From a checkpoint of a small CTC audio transcriber: moe soft.
Rows from block 2 of a small CTC audio transcriber, named by matrix and row number. Rows with one number within an expert belong to one neuron, the router's apart. Each number is 128 + 32 x the weight over its row's rms, rounded and kept within 0 to 255. All counts start at 0.
Before each expert's rows are labels from the 100 clips, of 14976, where the router gives the expert most weight on average: "responds to" is what is common among them. Only what is clearly more common there than usual is listed. The data: read English sentences (LibriTTS-R). In brackets: how many of the 100.
# router: slot weights (model.blocks.2.mlp.router.weight, 16x256), inputs 172-255
# up: expert up (model.blocks.2.mlp.up, 8x256x256), inputs 172-255
# down: expert down (model.blocks.2.mlp.down, 8x256x256, transposed), outputs 172-255

# expert 3
responds to: voice: male (90)
router.6 [134 121 131 147 140 106  51 180 140 138  90 109 131 146  94  98 164 126  93  94 112 102 101 169 146 113 100  87 130 111 145  97 112 113 164 154  92 154 100 124 144 101  99  89  92 100 169 106  68 121 152 105 126  77 115 153  99 147 103 170 148  86 168 213 198 134 120 148 123 153 113 153 126  97 153 104 154  79 103 173 109 123  82 136]
router.7 [154 114 109 139 140  73  75 173 135 112  82 139 149 150 120  94 161 129 102  82 153  91 117 152 142  95 111  76 123 102 147  84 106  99 145 128 118 157 108 121 144 100 114 120 100 105 153  94  70 118 155 112 103  91 100 156  85 159  90 160 185  87 151 201 192 172 127 182 124 138 125 182 158  85 123 108 153  41 104 166 142 141  98 157]
up.0 [165 134 182 146 126  85  87 139 103  65  64 121 137 149 103  98 105 133 121 150 151 113 112 171 151 152 131 118 143  81 120  81 168  86 151 162  96 126  73  83 113 103  98 114 137  67 122 118 112 129 126 159 136 105  95 171  92 178 116 162 158 119 150 143 153 139 119 153  90 202 171 132 103 121 181 115 151 130 109 162 152 130 134 181]
down.0 [103  87 114 127 115 149 177 108 102  72 156 118 113 137 159 153 135 123 143 117 182 139 166  90 136 109 136 166 129 122 128 125 157 115 158 160 107  61 160 147  71 116 198 174 119 117 116 107 130 159 132 126  76 186 132 103 148 142 166 126 104 170 155  84 109  74 143  86  91 154 112 102 214 115  46 174 132 141 183  82 131 152 155  89]
up.1 [119 114 126 177 101 138 149 155  62 119 114 122 147 123 106  82 100 126 128 146 140  86 161 174  99  45  69 143 175 168  84 100 178 141  90 135  95 117  90 116  95 158 112 140 111  83 186 119 130 137 137 159 121 118 176  83  64 137 158 164 168 100 136 202 111 145 132 130 168 135 131 177 168 128 166 113  79 170 146 159 139 104 146 155]
down.1 [121  78 142 151 136 161 195 135 101 128 133 139 106 106 153 149 109 161 176  99 173 132 170  86 151 152 195 133 111 134 118 113 114 172 147 142 127  78 181 150 141 131 143 156 144  86 103 127 159 184 121 115  82 192 158 127 134  97 120 119 113 148 117 103 108 106  83 108  76 163 130 183 192  51  57 172 112 159 190 153  85 112 109  87]
up.2 [ 65 130 127 196 104 128 143 100  94 156 149 136  95 140 134 139 123 131 128  91 159 115 138  78  87 104  64 145 161 171 143  88 122 171 133  64 153 106 109 181 114 150 146 154 170 141 117 124 149 140 151 133 164 159 140 124 162  67 128 119 133 212 121 115 119 155 147 101 108  75 112 133 160 190 109 181  89 119 177 147  83 125 100 133]
down.2 [180 160 173 121 109  69 149  71 172 125 154 133 130 130 137 115 175 105 109  73  77 125 125 135 135  97 118  70 111 147 106 134 133 121 177 136 159 132  68 140 132 109 143 152 115 138 155 130 108  85 117 172 146 149 133 113  89 132 128  97 158 167 166 199 208 122 166 169 185 138 113  96 149 186 134 141 132  75 104 175 149 105  89 123]
up.3 [185  87  69 106 159 111 145  94 166 122 105 108 123 151  94  99 133 119 140 145 146 115  77 169  57 179 163 104 121 127 194 162 144 100 142 139 100 100 105 102 172  89 125 108 105 107 125 127 125 114 146  91  89 110  78 157  81 161  80 145 149 102 178 136 172  78  86 139 104 190  83 166 102 113 144 112 173 143 135 189 143 153 169 164]
down.3 [ 62 120  93 106  68 160 135 140  94 143 171  96 146  96 152 205 112 102 132 155 171 120 181 127 111 121  80 190 142  89  89  99 135  99 121  92 165 100 168 192 103 154 176 189 142 118 127 163 102  92 176 135 105 158 160  80 142  73 128 145  95 116 160 110 164 127 126  83 119 143 144 121 125  97  83  88  90 153 146 115 147 142 147 106]
up.4 [ 89 163 159 174  88 162 154 124  81 137 157 168 107  79 144 145 156  94 150 111  62  96 127 172 183  89  74 121 144 140 106 114  87 145 107 110 178 152 164 179  58 196 178 112 124 160 126 112 168 155 119  83 145 102 137 126 138  94 134 166 142 128 117 186 133 134 189 100 147 127 162 116 150 159 175 148  75 114 116  65  82 142  83 100]
down.4 [115 185 120 153 107  75 158 122  93 217 142  93 116 104 114 142 118 120 123 109  28 119 125 154 113  87  99 159 174 105 105 114 147 150 124  99 139  92  34 156 103 185 104 146 118 106 134 114 112  96 201 181  73  87 110  86 110 156 148 164 111 118 190 134 132 109 148 131 142 166 138 110 112 181 199  26  90 125  90 127 115 135  98 158]
up.5 [127 126 146  93 130 140 106 111 132 106 108  98 137 123 107 121 122 170  97 117 172 126  73 207 126 153 163 127  90  90 122 152 155  99 130 127 110 126  71  97 161 107 121 125  71 121 184 111  95 133 147 165 103 144  89 135 110 116 102  74 110 126 162 155 142 121  87 211  77 156 123 144 139 135 118  86 164 161 101 128 189 102 127 156]
down.5 [104  85 103  76 164 155 162 106 114  91 102 123 112 142 130 166 133 172 147 112 182 143 208  86  55 102 125 145 113 102 126  82 158 109 144 100  67  60 199 132  97 165 132 140  97 121  67 138 149 131 173 150 127 211 168 121 153  70 136  57 119 201 134 103 136 102  94 117 113 116 136 125 228  51  50 130 128 172 167  68  96 119 153  82]
up.6 [178 118 165 146 126  85 103 143 104 140 101 111 168 138  99 102 146 174  97  74 143 127  95 138 111 104 120  86 131  73 129 126 189  73 171 128  98 131 112  95 106 113 118 119 107  98 150 110 114 110 164 150  58  98  86 139  96 152 118 114 132  70 171 129 165  87  79 179 108 144  87 181 146  90 161 107 169 174 140 111 168 162 154 159]
down.6 [155  80 133 119 126 147 178 146 112 111 156 111 123 159 130 171 142 157 127 116 217 122 177 122  87 103 132 150 136 173 151 106 119 116 155 161 123 111 202 127 104 129 158 145 136  83  87 153 126 111 131 141 102 229 115 105 128 107 132 108  99 166 104  94 173 110 115  83  71 121 134 123 214  95  68 168 140 190 176 134 113  99 159  75]
up.7 [ 94 141 141 144  93 147 153 138  56 118 162 199 114 112 137 133 123  98 197 131  83 163 125 156 155  76  91 151 108 164  96 106  67 153  78  78 171 175 132 178  71 188 124 141 168 128 133 162 170 155  85 123 137  65 144  48 198 106 133 157 114 139 134 159 133 172 145  97 136  79 174  84 149 117 168 138  97  91 150 112  46 120 108  99]
down.7 [109 194 139 139 144  97 106 130  68 158 140 132 135 130 104 113 143 111 110 138  69 104 151 178  96  89 124 100 119  98  72 122 124 106  99  59 131 112  88 154 105 153 111 164  97 118 183 165  79 105 158 185  71  89 155 123 124 108 170 184 134 118 172 155 129 145 181 153 188 151 141 116  92 199 170  79 145 108  73 107 141  67 146 129]
up.8 [128 147 165 191  98 166 142 124  93 107 160 142 102  49 162 192 128 125 152 138  83 112 162 130 138 109 122 157 116 132  72 124 113 130  72  98 182 129 164 163  99 152 115 125 118 105  99 170 155 177 115 100 145  89 176 114 183  76 136 145 100 121  99 161 136 141 194  66 153 117 137 129 112 161 133 142 106  76 138 127  61 115  86  81]
down.8 [ 97 151 138 187  81 121  87 114 120 116 147 109 116 138  86 110 187  70 122 122  39 110 134 184 116  96  94 138 138 121  69 134 142 128  99 117 169 153  94 148  79 163 119 142  94 131 161 128 145 125 154 194 130  59 110 141  79 124 165 157 111  78 155 124 154 155 153 125 158 130 174 107  95 191 197  63  85 134  52 151 115  75 147 131]
up.9 [134 128 143 106  64 137 148 120  80 111 159 160 132 118 169 138 131  79 129  83 117 140 142 134 195  58  75 142 112 177  77  97  80 103 111 122 138 150 151 158  87 158 114 165 169 161 105 153  94 174 111 109 129 133 157  87 164 124  74  83 148 138  85 143  67 164 161 146 182 115 161 150 170 172 139 164 103 131 111 119  78  87  82 124]
down.9 [109 215 139 137 133  96 124 111 101 191 159 103  61 129 109 107 149 102 121  96  58 152 153 127 122 125 126  90 120  89  96 156 170  62 111  88 160 105 107 122  75 157 120 137 103 111 155 120 129 124 131 127 120 148 117 137 121 121 159 119 102 116 165 158 143 143 179 191 177 133 114 105 118 200 197  99 144  90 135 126 125  70 114  96]
up.10 [128 125 218 129  85  99 135  93 123  90 107  85 169 173 149 102 115 134 167 162 126 118  88 124 136 115 168 140 127 129 132 119 143 164 110  91 101 141 117 129 194 123 125 144 113 166 136 180 155 125  86 141 127  68  85 130  92  81 135 127 148  93 119 131  89 113 125  53 128 157 135  87 113 174 111 133 137 161 137 128 169 177 124 137]
down.10 [147 134 131 121 102 150 176  94 103  89  93 104 146 139 192 207 136 129  94 120 169 189 169  92 117 112 123 184  94  88 111 131 132 157 164 127 168  49 152 182  94 157 160 127 116 137 107 169 185 112 138 160  74 200 184 121 135 128 107  87 104 160 118 103 141  95 121 116  79 104 130 122 198 128  68 172 135 188  92 107 109 154 165  93]
up.11 [171 147 180 206 138  96  95 135  87 134  71 104 179 103  84 102 121 118  44 163 128 109  79 158  99 120 121  87 103 118 162 128 187  79 142 131 150 168  95 133 160  88  98 144  87 149 115 120 119  89 178 103  86  82  61 146  63 112 155 141 124 108 142 181 101 143 111  73 115 150 102 166  59 183 141 100 152 121 103 167 147 125 159 132]
down.11 [ 89 102 111  82 129 169 123  96 104 107 120  89 119 142 138 198 171 119 136 104 193 140 155 131  99 127 138 136 132 131 140  78 181 164 198 170 123  73 207 125 190 132 154 122 140 101  92 109 138 123 142 139 116 151 158 108 143 117 151  76  93 163 135  98 144  77  95  97 101 119 111 121 193 132  54 157 133 163 146  99  94 123 169  91]

# expert 5
responds to: voice: female (81)
router.10 [120 164 116 140 143 148 138 166 100 113 118  96 164  97 121 133 168 160  98  69  98  88 169 181  58  87  59 130 176 139 171  92 139 129 140 168  92 129 132 119 144  99 143 156  98 104 135 111 122 123 163 117  79 159 155 118 152 138 129 155 139  77 198 125 197 158 106 123  91 104 118 146 160 157 165 132 166 115  88 113 108 118 153 159]
router.11 [119 131  95 181 171 138  91 155 133 137 119  76 164 113 136 109 187 181  99  90 125  85 164 180  56  54  67 122 172 143 195  85 128 115 155 164 101 130 114 129 139  93 129 129 105  93 143 102 129  98 153 153  77 181 132 127 138 129 154 145 153 109 169 163 195 139 115 118  95 129 134 167 166 113 162 175 167 113  84 130  79 163 150 130]
up.0 [165 136  96 142 103 124  65 161 103 151 126 132 121 147 144 141 169  70 110 123  68 119 169 199 130  55  87  94 152 150 129 116 140  74 146 134 182 127 141  88 110 142 158 130 135 142 126 164 146  91 174 160 110 120 102 103 130 103 165 121 130 176 118 164 100 225 159 137 109 187 114 162 104 204 172 124  86 149  78  94  96 102 140 144]
down.0 [155 126  88  91 180 170 140  46 130 137 110 144  89 144 175 120  90 103  93  98 125 128 105  95 183 169 164  79  94 124  70 122 163 100 139 171  72 136 120  99 122  94  90 154 158 148 121  80  95 142 152 139 140 138 109  82 112 157  92 127 142 171 166 141 147 104 129  98 140 147 118 113 219 122 119 105 134 121  76 157 126 120 114 123]
up.1 [147 119  73 140 119 129 125 138 115 141  99  93 130 125  74 139 182 181  51 115 178  97 164 105 125  65 117 142 161 111 159 111 128 109 141 171 123 137  65 103 133 128 143  77 132 117 144  74  84 107 164 145 151 143 153 119 129 136 157 161 170  94 154 133 175 117 167 155  46  70 116 189 219  77 150 185 164 161 117 118  76 161 144 142]
down.1 [136 157 178 125  94 145 144 134 119 115 183 174 170 142 156 109 139 104 191 125 193  88 111 162 109 116  91 103 148 141 123 125 140 123 147 102 137 106 113 114 130 102  97 123 130 127 104  71 173 194 129  54 134 102 176 117 143  90 136 151 145  99 118  81 115 100  34 157 147 128 155 176  83 137 138  96  68  98 152 120 152 125 104 160]
up.2 [120 125 179 111  93 127 175  75 107  73 118 145  95 166 104 142 128  87 163 109 137 121 131 117 148 134  62 151  68 134 147  79  64  72 112  50  96 188 102 140 136 137 144 169 186 128 131 133 155 110 120 128 127 172 147 152 159 126 102  44 113 167 104 177 189 136 149 152 142 155 113 121 134 112 114 134 133 148 143 146  84 101 128 126]
down.2 [131 207 181 133  91  75  63 101 170 120 116 128  89 146 118 162 135  95 101 140  64 181 125  76 173 125 149 107 100 157 126 154 147 135  87 154 137 197 117 122  94 128 146 114  76 111 120 135 138 128 139 148 137 127  68 165 113 157 172 120 122 143 102  96 124 120 179 119 147 152 153  55 162 208 168 179 160 109 105 179 190 124 155 109]
up.3 [112 100 124 143 160  89 115 167 115 123 122 114 145 109 118 105 139 118 106  63 116 104 138 112 165 121 116 155 176  85 209 107 114 106 180 123 140  95 122  84 168 114 110  57 119 126 149  90  85 138 163 192 112 163 117 132 101 126 109 150 124  80 111 100 192  96 123 138 103 108 100 168 189  54 115 126 179 134 136 116  87 151 157 130]
down.3 [ 88 185 127 125  91 139 171 187 101 140 174 151 159 145 114  78  68 130 150 156 153  93 127 159 102  82 106 136 146 188 146 180 129 113 107  97 132 217 161 149 132 134 135  88 109 131 130 107 150 130 162  92 129  72 175 138 166 105 146 110 145  78 136 156 124 151  79 165 165 131 106 152  63 127 152 108  61 130 155  96  82 130  97 138]
up.4 [130 127 168  72 147 113 109 182 166 159 161  98 104 137 104 113  63 174 163 134 110 104  79 102 167 132 141 141 161 130 114  77 134 126  98  72 118 123 129 115  98 126 155 204 112 137  94 109 113 129 129  71 196  50  86 119 133 170 140 110  67 129 124 141 117 212 114  73 200 128 100 139  98 157 147  96  84 158 154 125 159  98 103 137]
down.4 [154 175 149 138 143  66 139  66 202 109  87  97  91 144  97 108 133 188  91  49  94 158  81 105 167 168 172  98 133  38 169  82 155  96 105 208 136  94 148 146 151 154 103 133 108 147 146 132 155 116  98 145 183 138  93 160  86 163 142 129 128 146 100 107 114 122 134 125 116 201  81 143 144 174  38 172 207 113  62 112 164 136 169 145]
up.5 [ 90 128 122 116 111 127  95  97 151  80 106 158 108 133 153 157  94  71 155  84  90 139 129 112 185  92  92 124  90 149 175 112 141 139 125 149 174 127 125 128  98 142 124  94 177 116 153  89 116 108 129  88 162 124 165  76 145 155 134 130 159 131 118 139 137 130 152 159 118 117 128 154 142  80 140 173  87 112 168 106  91 102  55 204]
down.5 [135 153 138 153 124 138 178 108 176 135 207  71 188 148  91  98 134 190 114 140 100 142 114 101  86 127 162 121 100 141 123 157 110 131  79 141 134 155 141 139 114 116 117 107  86 114 165  59 165 101 165  60 140  95 121 135 163  55 141 130  75 129 190  84  97 132 163 166 137 158 172 176  76 149 188  83 117 172 114 123 146 173 143 103]
up.6 [ 93 174 134  94 109 110 122 145 115  96 108 183 106 156 118  81 136  92 138 114 114 146 153 167 174  88 107 123 133  89 122  67 109 152 173 107 151 134 112  48 121 136 122  84 140  74 170  63 133 115 115 148  96 130 152 128 102 104 125 120 187 127 134 176 143 154 204 170 134 187 148 173 161 110 150 170 144  87 141 134 102 100 116 188]
down.6 [164 151 145 128 171  82  50  81 176 127 172  59 151 139  95 110 115  79 160 133 133 132  76  88 122 173 156  92  78 208 100 148 107 125 111 137 140 146 100 146 123 104 109 148 131 150 165  86 108 130 135 152 163 122 115 161 151  98 165 117  75 131 168 106 126 137 130 189 149 169 130  69 114 167  90 141 108 113 122 189 135 135 194 129]
up.7 [120 146 116 121  78 152 141 131  95 154 162 158 139 128 170 193 116 110 192 151 110 169 143 136 141 130  90 155 151 124  66 159  84 179  95  56 173 114 153 160 117 158 174 151 149 152  83 189 178 200 104 140 121 112 177 148 183  81 106 114 128 114 131 129  78 129 185 175 179  98 150 112 108 142 100 113 143 127 126  95  79  85 138 102]
down.7 [ 62 112 145 139 149 120 107 102 171  91 122 126 135 107 169 168 102  68 115 113 113  59 154 129 161 144 149 152 128 108  53  95 159 107 157 132 118 114 155 182 129  94 152 122 166 121 155 120 130 115  88 137 106 110 122 108 136 152 147 143  98 159 145 168 143 101 133 103 102 116 101  83 163 159 120 131 174 175 117 145 130 157 154 104]
up.8 [177 110 162 132 105 153 110 136 150 131 134 142 124 115 146 122  99 130 135 140  60 116  48 108 160 174 179 112  84 155  98  96 125 140 122 119 108 142 194 132 158 111 131 156 131 116  89 120 123 237 132  93 148  93 111 124 162 140 105 133 131 148 140 164 111 168 181 161 140  94  93 134 102  99 199 109  95 136 208 154 141 130 127 127]
down.8 [ 64 128  89 119 164 128 138 100 204 168  83 108  76 170 147 183 135 119  99 124  95 136 138 111 161 124 146 151  96 121 140 119 142 100 165 132 135 137 178  82 134 146 188 109 166 155 172 130 121  92  99 204  85 148  61 165 127 145 117 136 170 125 116 154 155 110 142 153  81 124 149 141 188 106 148 113 201  92 144  95 112 129 141 152]
up.9 [145 187 180  99 174 114 112 108  88  87 169 182 138 149 120 122 152 117 132 106 117 182 126 113 163 114 153 154 129  80 130  32 156 173 130 150 147 154 109 147 116 115  92 145 144  88 125  99 146 143 105 135 155 170 158 100 146 166 104 159 142 173  93 109 116 116 153 158 136  93 166 146  65 111 108 189 137  99 212 119 101 138 102 175]
down.9 [139 180  99 106 129 140 127  70 176 137 139  73 212 142 112  83 109 143 116 175 113 107  87  96 101 132 142 112  92 168 129 123  61 145 102 142 123 138 170 131 161 108 110  89 152 155 125 119 169 162 143  59 119 148 105 142 154  83 145 190  84 146 191  72 155 102 188 126 158 120 118 143 157 108 158  81  83 120  75 141 123 163 169 109]
up.10 [117 153 147 178 141 153 112 173  93 162 108 164 187  78 135 150 135 137 130 114 159  92 115 154 126 126 118 154 172 173  86 122  97 139 136 150  92 132  73 125 147 129  88 180  99 139 159 129 117 106 152  87 144 135 149  86 119 145 148 123  72 129 146  93 143 118 151 112 151 167  51 127 129 155 124 119 105 141  85  84 136  81 164 111]
down.10 [196  98 143  96 153 156 151 206  85 145 121 170  91 182 125 120 123 169 139 135 235 113 147 157 127 106 107 147 155 191 185 103 126 141 169 108  58 151 138 112 128 104 132 136 150 161  55 134 160 122 130 173  97 167 149 147  94 166 106 119 146 149 141 114 180 131  95 147  60 107  82 112 131  83  73  97 137 131 156  78 105 138 106 157]
up.11 [142  90  93 112 170 173 158 159 110  98 118  96 141  91 121 105 120 179 117 120 203 131 118 145  88 142 114 126 145 139 141 130 168 136 138 114  51 100 117 149 120 104 106 120 113  94 128 124 111 128 157 121 105 184 154 116  78 139 126  97  95 127 136  77 143  71 132 135  89 113 135 154 140 102 155  97 153 148  78 116 125 113 143 140]
down.11 [103 169 102 166 131 196  67 164 142 179 150 168 130 121 176 145 196 107 105 108 101 110 164 187 123  94 117 116 156  73 101 129 157  98 116 113 145 105 143 146  72 137 185 163  97 121 167 140  93 130 126 247 156 171 126 109 130 113 122 129 176 112 103 166 132 153 126  73 103 134 147 110 158 145 132 173 138  88 152  90 126 111 120 118]

# expert 6
responds to: voice: male (82)
router.12 [ 91  79 151 130  90 111 161  81 120 195 133 167 105 118 133 154 105 110 111 207  77 148 150 119  99 117 141 114 113 145 112 161 117 144 125  88 151 139 113 128  92 168 129 111 142 162 147 124 140 154 107 146 158  91 129 123 148 128 118 118 127 129  95  85 114  84 156  88 170 141 155  85 104  80 171 109  22 103  87 149  66  86  85  82]
router.13 [ 94  77 155 125  78 129 157  83 113 206 135 158  90 120 114 137 114  92 132 161  97 156 141 144 137 121 140 107  89 161 101 165 103 136  84  76 181  84 141 146  80 182 138 140 111 159 136 151 113 153 117 135 146 118 118 126 118  90 117 120 131 151  82  86 103  82 157  88 202 147 149  93 102 102 135 103  53 109  62 115  88  70 108 113]
up.0 [143 135 109 131 161 111  87 124 155 104  55  98 136  90 119 127 157 140  75 165 117 114 117 132 139 124 129  80 148  71 136 107 114  86 182  76 152 131 153  75 139 176 126  91  97 108 143  91 126 107 153 174 156 100  88 132 130 137 186 158 130 163  99 181 188 131 122 133 193 135 108 167  60 180 128 188  96  86 131 137 108 151 126 170]
down.0 [120 163 211 118 141 130  85 157  96 184 112  92 190 135 108 120  70 103 153 140 106  78 126 108 111 121 146  82 133  74  28 157 203 124  65  99 123 164  95 114 160 140  97 101  78 148 145  90 166  96 118 110 111 119  86 134 109 100 180 150 119 162 109 134  84 106 140  79 159 152 125 165  54 180 159 177  44 123 156 144 169 102 118 192]
up.1 [124 177 145 158 146 124 101 145 190 125  95  71 145 156  79  83 183 107 100 102 174 108 147 162 171 118 152 106 111 117 119 111 196  92 142 111 105 124 110  76 180 131  71 158 110 142 133 146 101  92  80 143 125 104  97 162 148 134 124 190 162 179 106 151 146 197  73 170 165 154 148 144  92 178 180 160 138 123 115 110 102 135  92 135]
down.1 [ 78 174 196 165 132 114 123 130 138 184  88 140 138 125 127 105 112 122 142 150 104 153 152 117 124 118 140 139 122 126 129 134 119  98 129  71 182 107 162 116  94 163 152 135  81 167  75 183 153 101 108  89 213 101 113 118 143 135 137  78 123 129  97 125 107 163 186 121 183 160 122 137  99 202 146 165  77  80 150 145 149 116 101 163]
up.2 [194 162 176 112 161  68  83 119 141 135  77 177 138 130 108  80 135 124  71 125 180 111 103 127 166 145 146 126 127  75 154 122 176 111 205 112 109 108  79  86 141  85  75  91 160 111 139 110  86  34 124 175 134 152 105 149 101 151 122 110 130 145 145 169 137 160  93 136 150 167 108 163 133 176 127 143 147 122 122 148 189 147 113 151]
down.2 [106 194 101 125  70 103  69 153  92 159 111 115 200  85 162 176  73  83 155 191  89 152 117 139 159 115 101 160 129  92  82 186 122 170 112 130 165 174 156 125 114 113  85 165 136 152 120 133  98  99 104 125 153 162  85  79 155  79 166 166 173 148  85 106 123 110 125 156 203 188 156 127 101 133 146  88 105 107  86 115 123 134 190  81]
up.3 [ 94 104  92 132  87 161 151 107 107 146 177 159 148 113 151 140 120  93 147 174 137 165 194 132 108 127 136 130  98 147  99 171 109 124 114 111 166  91 158 182  82 190 140 181 100 139  93 160 176 183  92  45 137  95 181 105 104 113  87 113 117 156  94 106 103 111 192  97 126 123 156 119 104  69 123 100  86 125 140  93  90  90 110 100]
down.3 [150  87  92 149 214 134 138 195  72 116 114  63 151 136 135 147 171 111  99  62 130  94 135 174 115 140 121 164 198 133 111 166 172  61  95 161 109  94 106 122 156 149 113 136 197 118 162 135  95 114 131 110 103 140 138 129 142 140 110 133 152  75 151 133 163 135  87  87 123 131 113 143 176  73 104 121 173 157 113 101  88 108 154 157]
up.4 [147  99 115 135 124  85 121 133 187 145  98  85 137 157 124 101 171 132 104  63 119  79  95 159 166 150 132  77 170 126 122  84 155 143 187 163 167 147  61 116 167  65  93 132 132 131 187  81 124 107 160 114 115 111  92 138  80 145 149 138 121  91 147 175 165 192  81 173  83 190 165 149 110 163 104 117 130  97 137 172 120  94  83 123]
down.4 [165 149 182 162 109 106 116 130 152 170  75 143  76 133  64  95 130 152 140 151  99 109 140  94 128 195 208 125  88 133 148 137 148 133 152 105 118  99 114 132 116 163 147 141 122  72 108 136 147  84 115 154 148 135 112 103  67 125 155 149 140 180 140  90  71 153 153 123 173 175  61 138  71 126  90  85 192 142 108 144 159 115  99 146]
up.5 [176 155 157 162 143 129 146 155 118 139 131 114 116 116 148  66 183 136 110  93  98 130 129 112 200 149 133 116 126 147 194  94 146  85 162 163 104 156  89  87 148 124  71 114 194 136 165 116 102  72 161 146 148 122 125 174 110 125 113 174  92 117 140 134  99 136  78 207  90 153 103 137 131 106 129 147 140  93 168 181 161 137 148 128]
down.5 [ 98 178 162 209 173 146  78 138 144 172  56 105 107 149  83 107  76 134 154 116  76 171  97 136 165 160 127  81 116 128 127 129 119 148 102 169 155 118  95 117 190 106 116  99 118 122 105 137 196 134  59 141 182 131  74 119 150 161 147 112 119 156  55  83  94 139 138 139 131 169  55  83 140 218 133 155 114 122 147 136 118  79 143 125]
up.6 [135 124 172 145 182 107 119 173 123 163 114  94 120 152 100  91 106  86  90 135 113  84  97 131 129  98 172 109 149 113 125 106  99  72 149 163 116 142 134 107 151  97 126  82 174 130 146  97 130 110 135 106 137 117  94 184 104 104 117 170 124 125 152 190 138 174  72 159 133 153  64 141 136 120 187 102 152 122  94 189 147 171 115 131]
down.6 [130 144 141 124 151 131 139  86 158 123 133  66 158 120 123  92  79 140 163 156  96  81  90 118 176 125 188 144 142 119 103 191 142 188  97  97 138 119 167 180 106 141  34 180  74 166 139 122 105 117 143 158  89 116 106  71 129 129 204 168  93 132 134  91 121 144 128 120 180 148 118 139 170 144 138 108 111 128 121 107 162 138 142 111]
up.7 [122 111 130 128 131 138 112  97 177 183 114 108 128 126 116  95 140  61 116 136 170 153  89 124 135  88 116 137 123 140 121  95 168 131 133  89 140 147 134 137 160 123 118 134 147 141 154 111 147 149 120 194 149 131 155 153 173  90 128 138 225 167  98 158 150 121  98 138 222 172 110 122 163 150 189 180 107 116 109 129 102 137 141 116]
down.7 [119 158  76 173 111 120 127 147 160 113 116 129 130 107 135  86 156  91  91 142 106 151  95 120 107 196 157  89 104 137 187 149  98  98 164 189 113  99 110 108 182  75 138 108 175 135 102 139 158 131 154 109 144 132  93 135  61 176 123 172 141 157 133 116 196 160 173 151 110 130 126  95 121  81  89  68 209 114 140 184 147 170 130 140]
up.8 [148 144 176 111 123  92 111 160 132 159 104 102 112 145  65  93 159  90 105 116 137 119  71 154 168 145 138  68 189  98 160  83 113 107 194 132  87 154 123 102 152 115 140  62 161 122 183 122 101 131 103 169 179 110 126 122  68 161  66 155 195 121 131 167 174 161  89 156 161 179 136 142 122 184 151 159 136  97 145 174 214 152 118 184]
down.8 [ 91 172 143 170 179 119  47 137 149 159 114 110  90 100  97 122 100 107 102 109  96  94 159  94  77 123 115  91 182 133 126 121 207 132  98  71 171 165 193 106 131 144  98 136  91 119 106 186 128  94  86 126 130 108  78  59 111  96 129 139 124  93 110  96 108 122 177 121 181 153 117 157 108 134 104  79  60 135 158 106 137  84 176 116]
up.9 [147 179 159 180 123 101 126 130 174 171 105 165 113 119 111 109 160 120  77 128  96 122 132 109 181 168 135  73 106 121 128  67 159 114 178 133  89 221  92  93 192  87 151  80 160 132 136  93 113 139 117 169 159 206 135 199 109 140 122 143 163 157 117 145 139 117 120 173 146 195 116 129 148 209 130 139 153 129  54 182 159 152 125 129]
down.9 [140 118 121 112 139  57  92 151 200 112 126 123 138 139 111 157 169 142 124 164 123 144 190 148 108  93 132  83 128 118 128  81 155 143  99 112 128  98 158 162 140 133 128 117 114 149 139 123 198 159 150 104 214 108 146 117 109 136 135 146 175 143 138 101 184 136 170 133 158  98 195 127 134  99 141 101 131  69  91 147 190 174 111 163]
up.10 [ 97 102  69 123  81 149 160  92  86 135 161 155 123 126 154 146  96 109 154 194 145 176 154  84  67  80 116 185 100 132  94 181 104 148 109 101 178 111 138 178  97 161 181 177 100 144  97 195 170 203 116  86 109 165 149 101 152  95 121  90 139 120  96  93  84  96 153  91 122  74 161 119 131  86 109 128 123 135 150  71  82  97 121  87]
down.10 [166 120  67 104 151 141 145 147 127  97 142  87  91 146 120 152 153 117  90 115 134  83 105 177 113 123  93 106 176 143 140  84  82 122 107 167  93  54 122 141 141  92 117 108 197 162 182 149 121 170 171 125  88 120  95 113 110 159  74 180 151 112 176 136 147  96  96 101  97 168  63 117 154  69 114 116 166 133 120 108 129 152 175 150]
up.11 [109 151 146 193 130  87  83 204 143 108 117 106 119 134 120 148 136 120 120  97 109  80 111 207 163 137 141  82 193 136 110 105 171  94 157 162 117 121 127  99 130 145 149 143 154 142 161  86 104 124 196 118 172 169 110 149 135 120 103 193 107  86 177 127 188 207 111 155 120 168 113 154 125 183 135 104 137  59  46 146 138 142 129 190]
down.11 [103 137 124 151 160 103 151 107  86 117 154  52 126  90 117  98 141 114 142 121 128 149 170 120 130 163 136 118  98  69  81  84 150 197 168  80 124 171 143 114 161 120 158 174 147 161 147 143 163  84 142 140  85  83 143  85 184 113 172 117 153 126 152  92  94 104 129 127 191 193 137 147 103 112 174 156  74 115 135 166 172 133 147  74]